Rows from block 11, named by matrix and row number. Each number is 500 + 50 x the weight over its row's rms, rounded and kept within 0 to 999. All counts start at 0. Numbers have three digits each. After the name is the row's rms in percent of the matrix's.
# pw2: token mixer project (model.blocks.11.mixer.pw2.weight, 192x384), inputs 0-127
pw2.9 104:496411436472482548617457450553471493561621539522483572525574449570435546459534479475404486423610525498497531551436484517496525531496469513611545495564450507496479560513518479518458495547524574483446475448501564407544471554439527466486470478469521547468488411405505445428511539520440453481552568459534477527424473552461564438529549402484371483513494477444485551535445541424512500480478
pw2.10 102:548412540569536508590574437499562494540482508522502526516425526438500527539519538518486452547498571465563554539509505423413452492447459565516444471517456476497531528531482456476548416472515610537474526532605555447541495535518515426448587491518511568527565572513510466430445506522519541519465530462492450573562541491488526572435491514520469482529442465384600557509481433417631524522478
pw2.11 096:432391529512549506467519461452509491581425556398446458538475440513410438535514532499414542590513498564425486608499525576477578485541473508550481439410538624530522495526593449536566498529529558628503535470505524538528507505526438436476530488469533472540451507580522495471516610495494459490478562438490484556532457504466503502483478462472558524489609536446483570518544439517407530508502
pw2.12 108:512560480435469516516502485436487515465457501489469489553445474387536469490557456424504525549520557533533503434555478548486470499427479530592465466572528522421546476542585510545548564554567556468437457420470425471439480526532529474470557546473493455469417531597449508495522515432554518479558584451515495490517509546531578598382481519477471556517518445394527505475523541478561461476536
pw2.13 093:454493541471469408459473471495500424488488458510584475424551641557511537479499458481481483503504497519520502447433577547464552463490564501511542516521553463543622441470573450485434540511437475408542498459384476489416539556480516483470494498533518548552513521474502525448509505583451435513502504555625546516547443468526412525493577516504566491471454568540522526594495566446407510528530
pw2.14 095:539582526554448454536466451506493415466519483555499481485501558488434536398499474438518415543584511489470522476449471400527429455554503431588439463551451455502495525568505528399418506559485519532494564459565547405488447509431559587417460498553408453527436474538559473540491390465517431455474477478462486600461555463429471486451536438481440509579570479495551466613545565536461568386509
pw2.15 108:534439493558397440509439541506495586529459471527527495460551458484611534569525548558489519534463418528400480504518517554439454486474488552509399472442520441507505443469369419524453528542450490501523524447489461543465598504458412452511440422435508517557508464511499596516425533569377541486543497490448526417525419512534532452452517514533523443437464549598574484497474448504461590520468
pw2.16 102:521536548514557474557473437518519506478475541492472483646523552448516510531504593477483510525500479428487515594482500489537547607471475459487505456347501577547540560573579548442465493543569502482473449488498481510538547548534454407450590534524485510535437490466468488515604431514540540575530475424501466558524526528493519505478542583516452569510509573432531507440614510458491493487400
pw2.17 090:526356397594468609504500493504513466402505572503462541533498509608443403485445591462478517607480501471558551537532417544659553436465513485442496523441523486446475504470523531555542486535576567516480447487551534478493445427448564462479532536544470402484485480496557480459547506525518429409460456501451436489474442539406452533439468460480465513405503476522416555474494504536564526390535
pw2.18 098:465463488482480535552446456565429474493505430552441522479595533494616479507428542429642538500580513585530450494547392596445545478507485544481482501507549489506527595560463508590451434589541575460439475511488462478517603440473503564573515549495536467537472569536518433453412512496626513549460560521505569488386462487447486507448570425520576447409421508525498559479559442519525480533490
pw2.19 096:522467576566542570549516479484473515508536457488563484510421618409508552462543587493569563541527539526575580534504554442548448497557493522483471471446478585519468559506516596476436445489545518484495463487620459363533466462488474556539506540514418544559507510438502601484564513471562542548524449543412455511613599466538422476541533522553512549491448469489478486431571451444553472499499
pw2.20 100:497415447482437455515471425592564536458473552575499518522583531457452497513522647522462507569486479601467526519564418511510468566480467574528482492515532463518422466469530388496435363452511487548555482499548513495401492504529505554502653458452442476446578452525503515448429552498547537507469483457536499543495469418506490476470525596533558496533543458468426548524549563442521497388543
pw2.21 098:475460554436504494334517545539525558442516510438541481437529471533535511494472462531529595425447499479508473473583561493533533482536590481425486493481533502479584464527399469474516519485468439509613613556540464507449450464535537503475367575507576532518467517545444552537623492429511490525497517481479534514552539521553445504517466515421543457588540560491484522574499403528352446477444
pw2.22 095:551504472529530517493500558418483489493439500477488485510490467494443557546550500411430475362451463553518566535492491453607507464509460424492535532531525452485511507566491500551536486531458530461438440558483615534578513552539594437543507478444601544534543481538513439516414487546568460524589509492541530453515487438488489494488500507491479611560466396501412503461508511542579443413525
pw2.23 099:475524541564505475428531416530554556512553474538504539537455602440480528536553519540461501586458585488428522550531533413493513552507379496516480476446523540466547570563477487526575515404495479510478466528527449478510478603478580405430571538513469527523574532471577527455559548459417421524554473523477423532593574394509509504476513401443456543488394415555600533471524518531479583543504
pw2.24 117:442545558502579486589429547457548494491468491441499443524450447513564470532477500542497434500577403420527514454517504580528563458552409445474499425470521573455581518437548519361521466457436506576531456448511521463486571493570521500504538498434437556499504496495516422523480539504435556550447465465522435450502571570470525488439462467484477517507537526530525517549525577485537463440577
pw2.25 112:545545578545502483448444487483538459501489479481465487413439477456439541483549491576494583434482478578468615548508603529541449528537515476515474467487451511579525492579498510580499480557425516454561571475528402416511471517551502406433415399436508517565444505522476563558513433445517517514521475522532506514547502484552384504464467518505506558547481513430540425562503396519498502460568
pw2.26 085:481481501368541510482486496562446466443532490422442524413506563537457441530495425487582488516487679471491570481465488459460453443498434520502482552538452486550469460595522468538450511405563475526414598451526585470559440453532615470502471584586530511532441547561529540569549547386494444436518466511487472584436480480507533527502478466550418516554487469594472450528415358572470532483438
pw2.27 097:571596585525532583458602506650571578498403447488499488485461491440580514537401445510388529535430571458518500465554472514467504482502569478422516422501423497490515380563491430505513548421470436440571594524441462523463463572478565454516503410497377451487548514584484501485581545512459527512483561576453522526510527385506462521470544536513508505454500503448516491414508394538560482545522
pw2.28 098:474447459522495580434575513474512515452565528490482545524545509540557533417511504536495354619482551537587468452501609494535477485503514421518435502451530505521559555473511464512560501564595558430461462516461448512478543435451505509507544524484487433491497488494487479554469536511419524458458400514490465519467529486450474483493524484531579511521542522496504535470472546553585476500506
pw2.29 099:500491528473537490500486457506560475435526482529462472492466616466607430588487483510498393545528514516491474571500480532529441603496519561443482418465572443557510476427506483465514479391440580600530489500589448464484438475520450503356564481523462432542468550484457487541571586478541576560519462542529527546622560506569594364428558528499552497527586451497456504583556502509527610478599
pw2.30 095:543546561537510489462531432452450509491362451414432521485555520490511484522555506437503507522443397545543534452460457501464584448454555468449488432444499557488458452473555413534503408563468564548515570420502531533536572511513491461588490493488447504545575444576467473432427482471541470533491545547523608469416393497582516514420413478475463507485488573515540669555489447521561508558457
pw2.31 097:455466528498453530541587531454486476448514498473452520508544508501541551541572460444644494482494468538601514549446457459480469460481459500486451538439447525421473470546532426481451414526477573539405468420375479610513512554459559447523471528533470439522530475580446550507479494473522435431472544573474498499493419418597514573445417543400454559450540536517560516535463477491515458589445
pw2.32 097:458474539476463467548527521589573516513532504450406491412479514470484429422516499577426387590497520384560446448450441503518504485541486464422475463491448508527498513460480517455432411483461483528616486540573511456533539578559509527387464517490464519514479517475513444456592488477479469457434551497454466485544550511434464614540439537447541465568539469538500505356479471552515471512441
pw2.33 102:530432497540486521501551505538480525444468566557530552456447567547513473517381529501506490540484488402461518473580408431480574510517542467476441518383480471509457448512471469494504440539468431516515506512514507435568483451541405519501514475532455527485521462485508398530414595514464531441468444593456504498497564455464442498465505573454572498494450407509590406549434383510407516478528
pw2.34 108:556572461530468456441452463540479477570506496475546467566602549532477487476583600459528502532532458525468561592549386520486475488421479483538465527459531519490565586491477565491477557530484590551510451541474562425585480545460446541473525469509560471576552468508496636445548574436509453524537463450479514427531409489463517431494570467527475509465444513511523518425468534474470478489479
pw2.35 094:517624469588418472443459439488445566556599511425510480504517581560492570484462465525548469445536504533421517508544493502522458550494591537530435504460570530541511507384484575500626473485494511434520476476524460408562527412517419512487405461503534485474475479446429548529527535396558506523459549430498531426480501462515536474492555520430505455504587592408580436471484498532572457498475
pw2.36 102:500490568451479422534480546488509520490458473463419476413439503495552502572488486668479447482485462536482456481433524524496433515532577556460456443542577529532434499521549477488473446566456444479435484386542442562559492424496517497626497445565526484524378442521514518502657398529472536485505521530549508492608534461517442506444393569481429455558504433430464508608551442487449505439498
pw2.37 108:505570479467515548468501529441399517522460516480572506474547531616500483479521500433520510546500412477547513517582502436468544482435454490531430518449456556533456474387485509605493489502523510531483508408456520649558437501555511466461485563509491547496479458617546559479475507565470486535512431482451513455419504491504497530444448478467438524519456519510522484432503447578620463454436
pw2.38 108:557515425416547523500488470490491509566584530488506474511489499518590502402494447571443475470510554492529501441507484538441505493431500456446508519505494494568568478514521577513433552611527519508624456493580541425489460434525569479571444506531465507408520477484501553543517493569510442502577416489451504448522539507527567527480494494515379500541501555484606466511468564504423440538527
pw2.39 101:478449473454535448549577518473543545540515535399512467522507460471581543505545397524357499558386512486398617417476451583439617439447564456483498470434559507468487551443420431526410566430496487536554470472516562466450538508454578509481408501509567500490517517460470553511524600543482561545537588434515581449537436514583495447455373482457478561572520560545526455470516533444467422472528
pw2.40 096:532453396496506548505554448497439551475484611578552506592548561595586408435466528514435547466541654546515430511445471584491510508465493555539503531635483505511494527514459598483396470498600457450495460426527499554513532450520521531459617515549526462474465557500590492446536444538548473456568597432490428511426506616474480476452483543588489547543445472492485590464502567487527501495564
pw2.41 101:464548524457471502511498454479577487391518502499582521525531583508575441499443520500612448549485452443519462464422377482491487568518529479586476474467567603511510482526512618385479524391429490530448508551489470483497524562450490493533528442504466492472452511499441480606451493518538505526490454577566520461474503550468518477463488491537617494516531528588500467545472518504567451481497
pw2.42 101:453443456550540480530493484500511513556444557418521521544528469514545535530483494476475590579416484474468514479606487526434514411519509473519495447546468452513492540489507509408460398452543549506567498543502569510581452435473578446495487471445508496540576594537500527435472517471441512459485582555484456574484436493517461638427501536548511519469511551479574533535484429423555506500464
pw2.43 101:531422454433535498411532505461466419464477511422468517548569461594406583506505508482511523496438367520435558519457523483562495449511548471451527458505517493484549539452402526558544473588575465474460536492470582611487521482482475539428469539497531541496474522436494524499468442449520515570466558432484519502444470496513466497551420440476453452439443556490463468406552519614448478455489
pw2.44 087:560488519491465429544398480523539546431532543519481467486467498502537555552615527498465449530562531537506566499516445474511549539498433499501493511445612619593585462480513548421483432541444517557493500550504475500438445476591487499527532444527537495436520466531415504449568551576574529565504544670572402492509528507508519452548470541456498587515491516544483599501574460512487512495477
pw2.45 105:434550503496497508508588516419512425496495501551515526503473533498463577544472534479533516505498568542480451515500544485446523558453391582540478541565486465393569500472505453556421470488473412539481566418502508607480491555511350484548498531391603520503505532486547481503514500488452668533452520484596385520665565398468511440506526456460556457374451522443448464483511478570450502489558
pw2.46 091:464498547591425466431568495466488496403537541576511584491519516521532399482441532541437463671431497614498509538492500426470388489489478492506512509469540516385505460484516483572542388467468443506487494503576421506477563434508676564423571521502448465499506547593427490479474485493539484487509561529528561503549516526349454609515558531548519534400495557442469508434484522551503490407486
pw2.47 098:535474424488489569474563498429540511491572516480512534549515468474418531466458501532336590406437538543462510489540538565410506498524555525577500562550387473572527490536520497530458485508536420478587478608469568604488581513511463500544473581480501586455538470519502505579544438488527466427610520557514456471483627557457548526579521507543489503534503480521488409539403547521556382496592
pw2.48 097:563538479414506538485424525512462469471513409576513497523560448495464575494513530489580463455524502424521482487506496602556482512548545475502461481439589458502616487458423512408446466563471549592512542501549552468616533483503486496416468614442515531512473529428428473457472483524510473511593497501494511441428461475517489520535513524503593435565529465510534498445509507569432541575541
pw2.49 099:429491494533502400386472492542505501412524445495546504473457426519479400551513506548465502511446505512490529452460529469539520403554435478492513408537519428523475526528448489414463440416427430495558538515457497408492431537395507635495483480480524538579483533524503512452565507526471487558471509452548508526531524504456438469540548441494488456459518488602462480504562518459579521538491
pw2.50 101:451590435522548568464526495459446467504512537461439496506532445499470501470516412512520549518499533472544515507407492570530580450435441392475475536545514498531552491520477601545482422453557604510516477434482534475518544462510522539485430466440510485510530483529471520412500505555413509490467523499457438518500402498553504462495485484576439424432491505467527588504479486499525545503460
pw2.51 098:478456522569556423524457508503413489411559607545476487485501525527427427496399475464493470574492528532477510429478410512570501518526513472482465451491557484508511485412473527525455545573447497464524466517537470487433493482500496561494538439518536449498523563455591511575546540540484417566537395586528530503564491498513488502521555450515420459526546506399434387417513490573478497436351
pw2.52 094:623343478496492487406496461543462534649443524502512491457456461496491500501502528535452577393460461520527484485486569524382450521609407462456437548490522525418492482478458515547561528459481413432549463519522487409556519403470503449572537419558458440519531497553527613431500530497409531529481519570381405419449414505535503496465486410547488642398506480547508466508468433539533550547512
pw2.53 093:532456577524449428473595404603485532448508456424440512477588463508505438539494480498505505648485437474497432449514517500465479503443484535588521465506526479459496463529554498587555459505455572482498384522455482541545568530510469495581501559500527600539514436550614529500470488491467558451448470461436586514478484485439518432449561509493481471496512533539519491511539510460526515532579
pw2.54 101:520457485556500470494423437554547443503555521580424488422463490463473428569528482522626383445561505526546504538521563480474464535454488540534509493565448470539468484573456478442473462532435436451490531571490536449457437479525430375484511508495495351481494491433527504406535505511501451505545521503571480499599539540528509432553453402486444483536525480450470585525589498448583447458501
pw2.55 094:479421469425526439483444398447527503477547465487474463551556441535432404519525538457449454428403476420529359476558384460420436490481415513519504461538485502470405591476488588429562519495493466443484426430501482449508497514547440571534547439510449555487490444363487527560469511442501551574501457557545519446421433504507597483476467570431567525478475484503489511556543535454485594469680
pw2.56 110:531386536539454448471455456521533436491558481501456489543543498575442527502551493539445553522570516487441643501446505512489557506501439494538532521530449540549517436527533551513539562523473515480452427460413425420536537474461487478486570557468578481536575610523534456534428419374502470510492500508519486529582514565483463517579449477552553519504425493515499509581498551439519508464459
pw2.57 097:522540524522487544483514517563488484515443483513424557487458473491548458538496443551434473496528525452509572492611533419487580431545546498603446484525436536458505607423484508501478432480477582425495465575521521475416571439467475449612483438520491499517560473556443531504424439524539433419513491574428519460512433506506592427504451556601561479485514441445503479534420476478488501423520
pw2.58 096:416545529497523480457559497394579488492389633650444510535489452400477521502533542506438519520476590548524560616484448465538554470500508431494432539486470504471524517470638550484382500500519536453496549416524459486493483538503502460488499476513445432493525458490520486441409585492537561452389584521503455570492564436538481581432440452494518506507519503576539557529548509502511526553645
pw2.59 095:416480524411526466467485551484549531413430501588617521499472565504487580507467541477605523394399487575441556497524427451542511521547479449420583485546457505518516492652510445437503515452463515437581531470426506513428588510392495483525520490393435443481541469535436537423511445453564569499491555553526482571471492491575485598530501520572551474532544562434502544516512487520581483600523
pw2.60 094:470513513497510492530525532405479567513456586466506510421393550422474479521521496590504540488516591599473528519558518533472491530442482585479489492492474510491484521565554504519454438455526532479489518501435558555437534539482527467557556449524473502442493477436538445455506578500420591424453511559435455462535494456529542567437535408529517393468468585466523534557462444486485555447552
pw2.61 089:424509530516486557520496518594519492483500485542440573540589436492536553509511527427523467421509593529468457426487514530432548477526416458395531547492466481454485495519387537536513561464478465477497573603551544472484523450552486547513497427429503454461567452600510488469503471480543492415492535417479455554486540514508466531509456502454505478549395448512547492487443542534579461486534
pw2.62 091:542533508446468503471494521516462503519483451424493507470552583495437570461529544480556521589503529473500475502533489556505403617431451536519562507559527435531385411423493445602489513514488464547535458509480484452470468493549492594512559501483406456417563561495440477563429524556570568505456498496540455473504407435425462469540585574485482563474438471479496472537467559576489395528494
pw2.63 097:550551509485486470511539508536575531526442590465494614419514439500537546563541447527482568428445455569458523466495539488554512425508423508484437489556544467393493481549422387601462416495492468412369492512443560529530580518557592465519488446458471598551586477508525434487463419531466506485488489577514460535493498446493452452441520521499564564488535519595548534481425464514472495580569
pw2.64 100:552469507493512455485435536410515461408452531554501477550467436455558586516576559569463546445426527503483474533597539490434466499475443503511549562464461574475461487595582538490489483500466542440441459534459430573496516481402518453503428482459425569521547485538514546490506379439579466499549482549590472482491564515477441542508517511536407556462432539425589534476533424492486514584477
pw2.65 101:487570524530491541514523453473549486498556521382500499529530493436608419498602520497481423536431534419492531587528530450554506463532494456591468450505458481536469427443578551405510485432494438463502516468530511422578482429459443466523475638446480519593500412498446543499575476491523596503460477431541395529516544599577507507567510547611561462535519472451498502541477484423472481512533
pw2.66 107:466504507600594551460554473495500532452523539515529589469419488537479508469523492535458438524443490482484536518477424389526554514547570380462522465408394367489516422612545527559429563500525576413610462508482620473456470501448579479456490471562487619448591482476512523558523485417528462470524464522562549531576500423434611421450541498457556449513489489466483450512407436515560437474481
pw2.67 097:611396520392522527469461396436534403505452590480541535515525464525423579464548443536532538456566535458472568492453593545558488495471563517638489489474488510505453527425513577469603493475516581522457507477483486468422431539559516537467557500567527425440497468486373488521547443473551482562543491465493538507529394561573541577427514584512513490516520483506448543503534487419461538560501
pw2.68 108:494543428522480547457411440534529477475500532431517436593545502469486524457515544511563560451486500532498523509444435542570452468416458461509473531476546597487502527392526520513543539589549498517443514417477463352489452559475450496416439472514529497545478491536430464409467458481470633585505443466425463467486460487452500531489463507526404534569416537478549563572556600502410542444505
pw2.69 101:539508529510507458451420447410484499457437486481485474579530532498427505478494506484494561497424436481487530432521482514524501469551604501513482502510642408470522432522484411401558625497457487540535544485585485563468602478469571584475480508411476489462466438453508466501415479527409544536533550444542559508394436485476571537446500442556509452501483576604528516485481537497457419489548
pw2.70 092:454461530545465548480486475557508496466457487570608478484573575480579425550431529497563406577581406558565467503510501512498499509566510474501446448460565499578510569475570490469503492502507550638584514460467528564402560510604564432479573517533500542462481579510515530543513588526548556471470482552483481494426477546523441466503371527549476516469466612511500508445530523482475563505494
pw2.71 097:482520481486497459487479475465496544508546499485540498519481405497514609518512542538545423495512474494442483506474511496426466511468532589559552528563534383495426431477516424502495533541529473539559448483491534524538575505548515573511520608485473581465411500444444492470543448454494525549575600505515484477563479508531533461590547588554501508594525433510451551559508608473504466559444
pw2.72 084:507420491433549472598453465560459467588540548486473520474533540451581541516557485424566594442503572519490524481537483525537521491447644413501542478484462524447454477493468539470549462416543472433500533521488470468535545502558417509600471498481387482507521479508557398478507439514552568457483479469411497537522553517444497485496508515436620513491451479546463501478517457549496370499531
pw2.73 089:496457523539500454443572558403513553430433488495465531483452532416488506494499450502566431456517483534544432454467561450456427509502507530530534424558522399489437582551555485409429446379485545516480509354454516471476476481479515489437562466546493490529474550520512496463561494530488561449525462397476516537462531532419498561444512553548473527529518581614572491558509409522451625457480
pw2.74 105:514489486558455476584498515492486418546627534532545515563510466540469524491494584455525486521521510589438474575487404544537483462501481484492445480438488521462501513406450465572524554485559399548567479538455519521462542499462443506427493602526531453487495488465526426488566580560592609512448588495550482460484496480500488437587417441438537488338534498452451475464499528531466542512469
pw2.75 094:519537511517516523572501574543521523567506483451548571522462460495563502499508511526411516524517575422406493502547479453502540523549395504391421568451549458522521459551568439488490482444549437484572476442562453542445512505548464476500487441492562569443478518633508512546461451424471524439501449493462524499535571488435442478463576477436561544377515504527584427397397531493408518529485
pw2.76 101:494474525487499461389460504441554443489492557599448570562487509508411503467414611575514538507434482532516518538555399575509520593533542525436508543532498571507453552429481557504480539557518537434574451492511483493465516547416397524496574430544544548462503554450481529484472483399480459524473481453542548446564535447514422486512449478632514483483457491533486487490528550568472510527540
pw2.77 102:545554498485580399504524500507487491590486503514475548462438556467532569560561542521509570433556460504474495509569553504481525565463509538545539504452438561636446465502418542530496494449509373485463499484481550554590534463492534405534514416602484460464603471530610426591451407511473441462481441560575568441493567533476547521523434507538527593461470521530519395509484506501608444548365
pw2.78 112:479496515502454407545523467526545581572481528435516526484529475562587485518522448543453414546529410560501417418564485523468495491362520443566502477481450517486510541459500581566454512485391509434509478538448518498410518524466449584607489442469520489457517541540477487410523526500547467502500588593464602471476475584463488449498516523448447560635519557497446586574545498512516447460507
pw2.79 109:566476553465548508503498475604505492523531438446537505478521527558557472609508535501606437445525523530529509500488547498571464569551531551562459514563554500529448533451537554391583425502468500520396437527488504541525493510531395425448510489487569449534521545436513428518514404498531541537590466483518540450468535487482525425525513521448521506452472466527516529433480403468507614550479
pw2.80 092:508600528401510406586517492408568539573480438553463525445474531535551493535487515517527470568522460414511538526483500514520413543491424500470581502474460461537488514551448518448445572459553441583496580551505442515535542557458490415434420551527426483516522486539566487566605489648507501464501403514494498498522570506586507527539484463476460529519495476637475389498480457426490462570506
pw2.81 089:546536409474532557473492543577495559560501523438466495487559470524495529488558541512494495467489570503390479446426523509481491438548467533472546575439505514428501580432406418541545586460557429493457428513450442565490552503481434555523514511539575408483478548507513444525447515438545507458550449440610490453456593512507623529517545475470491470429438574510463484505511515526467464495484
pw2.82 101:411576530477498466510410526518459569515428478442437492485491429445470562532596535453586492517482544508534421500588472501498560423589464426520489468444471557486520498532476490447557495478519546512521580541463484564546487529485475508433472459487522491602528538589516408480466539512490545525427535533495506510487618586478437532445514459627563448455530601445530500451551501471555569524409
pw2.83 107:517449503436471526460495529489463556457462547489555531516503587626458563572458549525472527537476563572524510551482498506383504474520499574378524484491533558497474477565509452494494503492496430496564453450514598467554479571593474497441483567570470523488463423454500563496497447481556439475521562439571529479423355435455507499500429485478594498524460454532488488538433444526481437550474
pw2.84 108:497547506430465535499524494412566533592500510513553530409497511527484517498497461502522525462444429529478475482552401572527511517466483538511558473499499506457401514537580485529561492497446469453539439392491456527543406496471467562517442468426491506457396488427445558477575517410511530447445520536415510589490384534513493463505533528493567439557438443579454498586437454504425496471444
pw2.85 106:426540492458576603501512580474492521495536500503465519467492504415465502431476487526458472585485508537537499510473597536594499535448505502478430466335406462510529484526516507375572534417610496444445556565528467504490448534470547422542465449537460541471531498512568466525492441505532543462478505446486492518532598505542485478526470462474516488479541460550559439517463504543486535520524
pw2.86 097:559469488587498495615439497536453486526483453479582466467543483584532543522512412481559503473613526524441444461442510457406483498504585535512455513419431519466514503507448575415572512502453480551480525523480520497442517584527477470569449505493592472528505545488565439491483550556499514470561503598469634492456525539508481472559563459404442471471501462504513493526464414492513544552424
pw2.87 099:448487486482501591544497492437534447420584535504565603514433544474525596504571470503466444505536530517444554450517516446600560417557428471512426521437505498547486560456611495516514453471600433497491443616518529380439469497518451497469565512474427466563495435538584402437489413525509440450505475447456477472582493559525506507535558405573472433504481502509536524465477580442401451537478
pw2.88 088:485459418437537548500549516574507487504493499468479497591494504414531524453521434563531378552452469480504579431549538511526519444498505447506487442524463493414572597542498497442478417416561502472415575391414555517493458522473402445558527375470534487507539523508393478430537493459514479607508522534495559497486473489487513508468495444484531585550467565457481561507592502500585518506581
pw2.89 095:519565446458516563593583517430424482564471601539500486492510522447395453469503483462453532542474550522553477493482464448501491538594559461588526489464452445433560468509467523446534515468532538523574478552479530551488467443613466502403501510526494544464500419552489458548399463507522504456448471575520540544522540413463494571469522545483484497506591429559502473373483547551436506514425
pw2.90 103:504489481546541555532554498445475417411545520505509556530459537512493506432401464473472597579498524488506581519455466496592491514540592517409515454536486499462505515516526546537402487487481506522484503489501471557469443535504548546468497448496540567493478462488535438519545436490585426431535487561477541492453502459441535500554450537459482549607467422569532488587445557462508465441551
pw2.91 091:522515542586453468459467517496496481403501497472542499501526520478369425565474545492615474503496529562528421416514500423506539470419460521559453503479591487498484532526474598547503495482438431478540499514523466402424654497560548505519519489415487418586484552464548429470421434454452486489492433508563484483424539556495525491532548477481467454487366530443503507459542501476479474395448
pw2.92 091:589373426450487487593518463471531531448469409458405551466564512533500522468531521510506627522570479502527468501429500589573504473474565453407492488542479418471524465481428515613485454606489463506535546470522493525587483438479545511516325457393528431550516528436430488461491447456568520556589483482486502520477406436439483475473407476446568568553420455567444519534510484530527465460564
pw2.93 106:531439511495526465479505434542570500497568505495506585550441476518489567509504528575541582477446479424459494532460456516581530507466466502479522491485535472429575535486587488590445428440515497451509495520558539404568399449408473471552476454466561471463556471550518485526376499471538476522518523568509499447588509545537589490479535438476449570476432406486492494439429561466454546529604
pw2.94 097:494464510558441443571588481528492437398473530519519463552530415589407438512492486460524518459537466478482566493461538564486492460395513495512567469486623444618504567541477519504513600452447486474498591421474420469442575521620462532452487416457488503524436438502490469544449534508516506581564457440502502565394556554509411560447553494385562574482489466455442470534597529425466425463536
pw2.95 090:534524512465520466513401462541489503612489536463380474477534529484521462482467552527454452569536525513628546488560495486438568512463474513587552518407488592573562580580439576471490473568466555440438466482528386497492542561477449534498637576502544466513472525473455563461451480472537485542516552404546504534470506495520469554500554478538393491565460537503502560391587602374494559473512
pw2.96 092:517456494464467556598468471500455495529506560541506483547463463504462466496400551498423499582669491452624506466451513481552532435455502523493483554532465558567495428423566554501474414439461505486477438539451533605555510446532486498594588507513562486458492566516481361542396420452542464490438370505510554482536529528508504515545475557521546419560543495451524563549518594446440520454440
pw2.97 101:533400527465360480387492510547516501476534485557516482410519481495571498459497543484403508605505499496542516495443539513573449553460511544461523476485538491510518451614494554531499562561447472488605511395541487449486515520539505485529435470465505479534447540447382558509608456542597480544560526554549507494468461461484419511509523527451450512460502542414472459488515441567474464437479
pw2.98 103:486506463492537526527476443554465512506479545526534517550453528415589546461585522539597501495548610501456524523557514430473437516517446469551441489611471561492510521553449564464454457465546487517566451419482414439469482491538514470483584402550436445521505429504506493469435609422502454465427512536462451533578531483481551599480445445525526608514463447402494529586497507508486449572446
pw2.99 100:536564536493504497450482532491559515502491434448475556426544460590489525479625521461504467442427598550559526481464448553521598486582462473476485524537511509435432491508509462543446483539505512513513481491490570422537536483513507595497413511449487570584559510499488479565571455473494498469562521427562485445536531417411447468547486452611546561539368533478483496491459512512504480517549
pw2.100 110:446503412546570550507479568546503493443442661433508508510608424496568456455428501445500473624473425472525419458513473511528551442414493444506493464468556558480420494478471524524557464617536534516516542533507440496488585532514494557493487515474541447512499536497553532488517534479339432512449501555482570463440539492488372436489508473535459374536492504463450492395517529539503530568386
pw2.101 092:476553497513566517426604483475455573563501534534424453496507511446618471524472553468537362533554478585595531481462520495544505551553459507507554518395496476517548581610486542457457484609513455545539468472515374424614501541454559438419562468455516541565454601468548451535614558496548579549495423457473466431548603436505412468576559542603469533520510504575475466537592472591495462513536
pw2.102 106:524525420487435456523529542599506471486463452559455456496590359434531465488566413487605536454536495490560532434468565507424487465532457541374469517528497579517485453480461459524458465470465526614447504472473500475455604480589493550478484478561400566572477573482515423474410556435515560532515512472574507460396506474489375560499417455486458541454497537574510577483568547599540581512482
pw2.103 112:504599494450521534538548487552532495417452517548539498477415416391414459415476486559457438533581533463558498551514455448547527420525517468486560529572518401421501480588464509494497563526538497475530479618475485426535564572448551537410579519486555476502452463492486521559496533497450527501470470460525574456507552560464564526462513606564485439468448499462530402441530533516483626488520
pw2.104 101:455624517530434462480462641446528458486456496578560463396581425449463414545539467489538542559509548506465541518509599535503469497466476547486555405529540586478574429498422503500502482564508516547477575493493442570510498502493496537544473529490444490552404494432571568472629530520573495578482533453483502576473550492442461476448468493563490516587582511547519552441560458502556512512456
pw2.105 099:511483483437436495557448503525521503471536493465468571488415497507542557510422558524462546487587550509422574573533491517517418535600456511372557486600429571449619447525444459510423502511551438488556429479508540529512391504503495464482488502368452507482446516665603493532540466511412387419468500575425443485463504529556513511563542410425455419576526385456525434539475549622530522518518
pw2.106 098:500545513488517564390447423525564538409560526424523558411508484500520467455588533487539568531468509529507434585515425527543467464481530488489472478534493512500504540547565535481507445541590462506582502486560499366539543488484517468560493560467570482482511564525478495476565487504474453475537595482485430498533475506491476522531389542547472502561479555475498517548504502405449481395583
pw2.107 097:433413458483578476506473467453478527461520487488559501597455448425477460440548471609461484572546479450439567580419506504485426492538499469551483413525497521481566472493453476469486511520524497463492533504571489475473507507460532593520463526450479583483503591463462504428565494390446486477458602523559463529551548592432491412533440457483410454523604440491418532552565501476645482554514
pw2.108 097:509503531465436574532488450471449494420465501513407525502502519535474542445446569509497514504504522465403557525555560543479461503530514464547449513477429541556622494528493480480543486551524418513559521458429514501544551464570474556512490410488527497526495461431455450500460527491520458437513502521476477463517470435535549516491495588550458510535459499562621452508436445533559451535473
pw2.109 108:457592448564558492544525450443528541534536571431386461523540545568520585514492464480508518581477492618453476396512512563494504501461551457542438473511591468554461573493584458551543469435587483513462509458598460437480547628556527472506559470572440482473454487384530467495504541490392512544436486558478548517437481458437493448499470453421458410508570559506437502474481599411542527529631
pw2.110 099:456535500534545490511458561468496481500495564423597456546421436487450434503435507538430487496435426445427444405527508577498485430605451603479603523566474441463524494459498465498466575465464491499451425545582514446496481520499457595407512532487440466601473447450474402499470512516512458507510398561443499543532489530472480525543551426577480443496536410505390483416525484492487471460480
pw2.111 105:489336481432477412475503484529509433532513514581477496439584515461549507493471532472511486511515390523581510489530310472536556468531502491417529429560404464499530487377554582487469453447406585577462480455419533590506449443500579531514480519414553395516465506459462465485409482504500478447395474486553631528514512475531511441490509537451546515497530508562502525533490468489511413403487
pw2.112 090:532449500463498504515575500484485584568476529440520475490477541502502546476422439479497525511469541514399426409587453527451460436564461523372474408574494459522403440462479495470508433494507508522463654547488475582553483492411456522551496517523472460488509518495506466581442534568538442478516483507479517503444551504490601494486462488450546475483532565535531500614547522528426521599621
pw2.113 102:553511508417458502475476479511536529458514514466538526535404545531509484524590503576495425468486440522536450531446467524529458566443508519617517520559541502526477577593472495427489554510503488461469540528540531494488425453513507395564626488530508479467461509457433631546423419512544441528575469445523510536474421515543572461496573615520456540534529512478447445447543531461456504515504
pw2.114 098:520653520556484482545525515546471449448518508466506521548523513470502498537517487450629411527574524519597433516583435453496527477485549481446474485498505419600569447552528530441571433417449495494538597503596496457507580524559467498480549457433507489508446429522511410482474496408404434447470519412494529467543519430418473539458421526513529425531493492536596539456426488514475527532557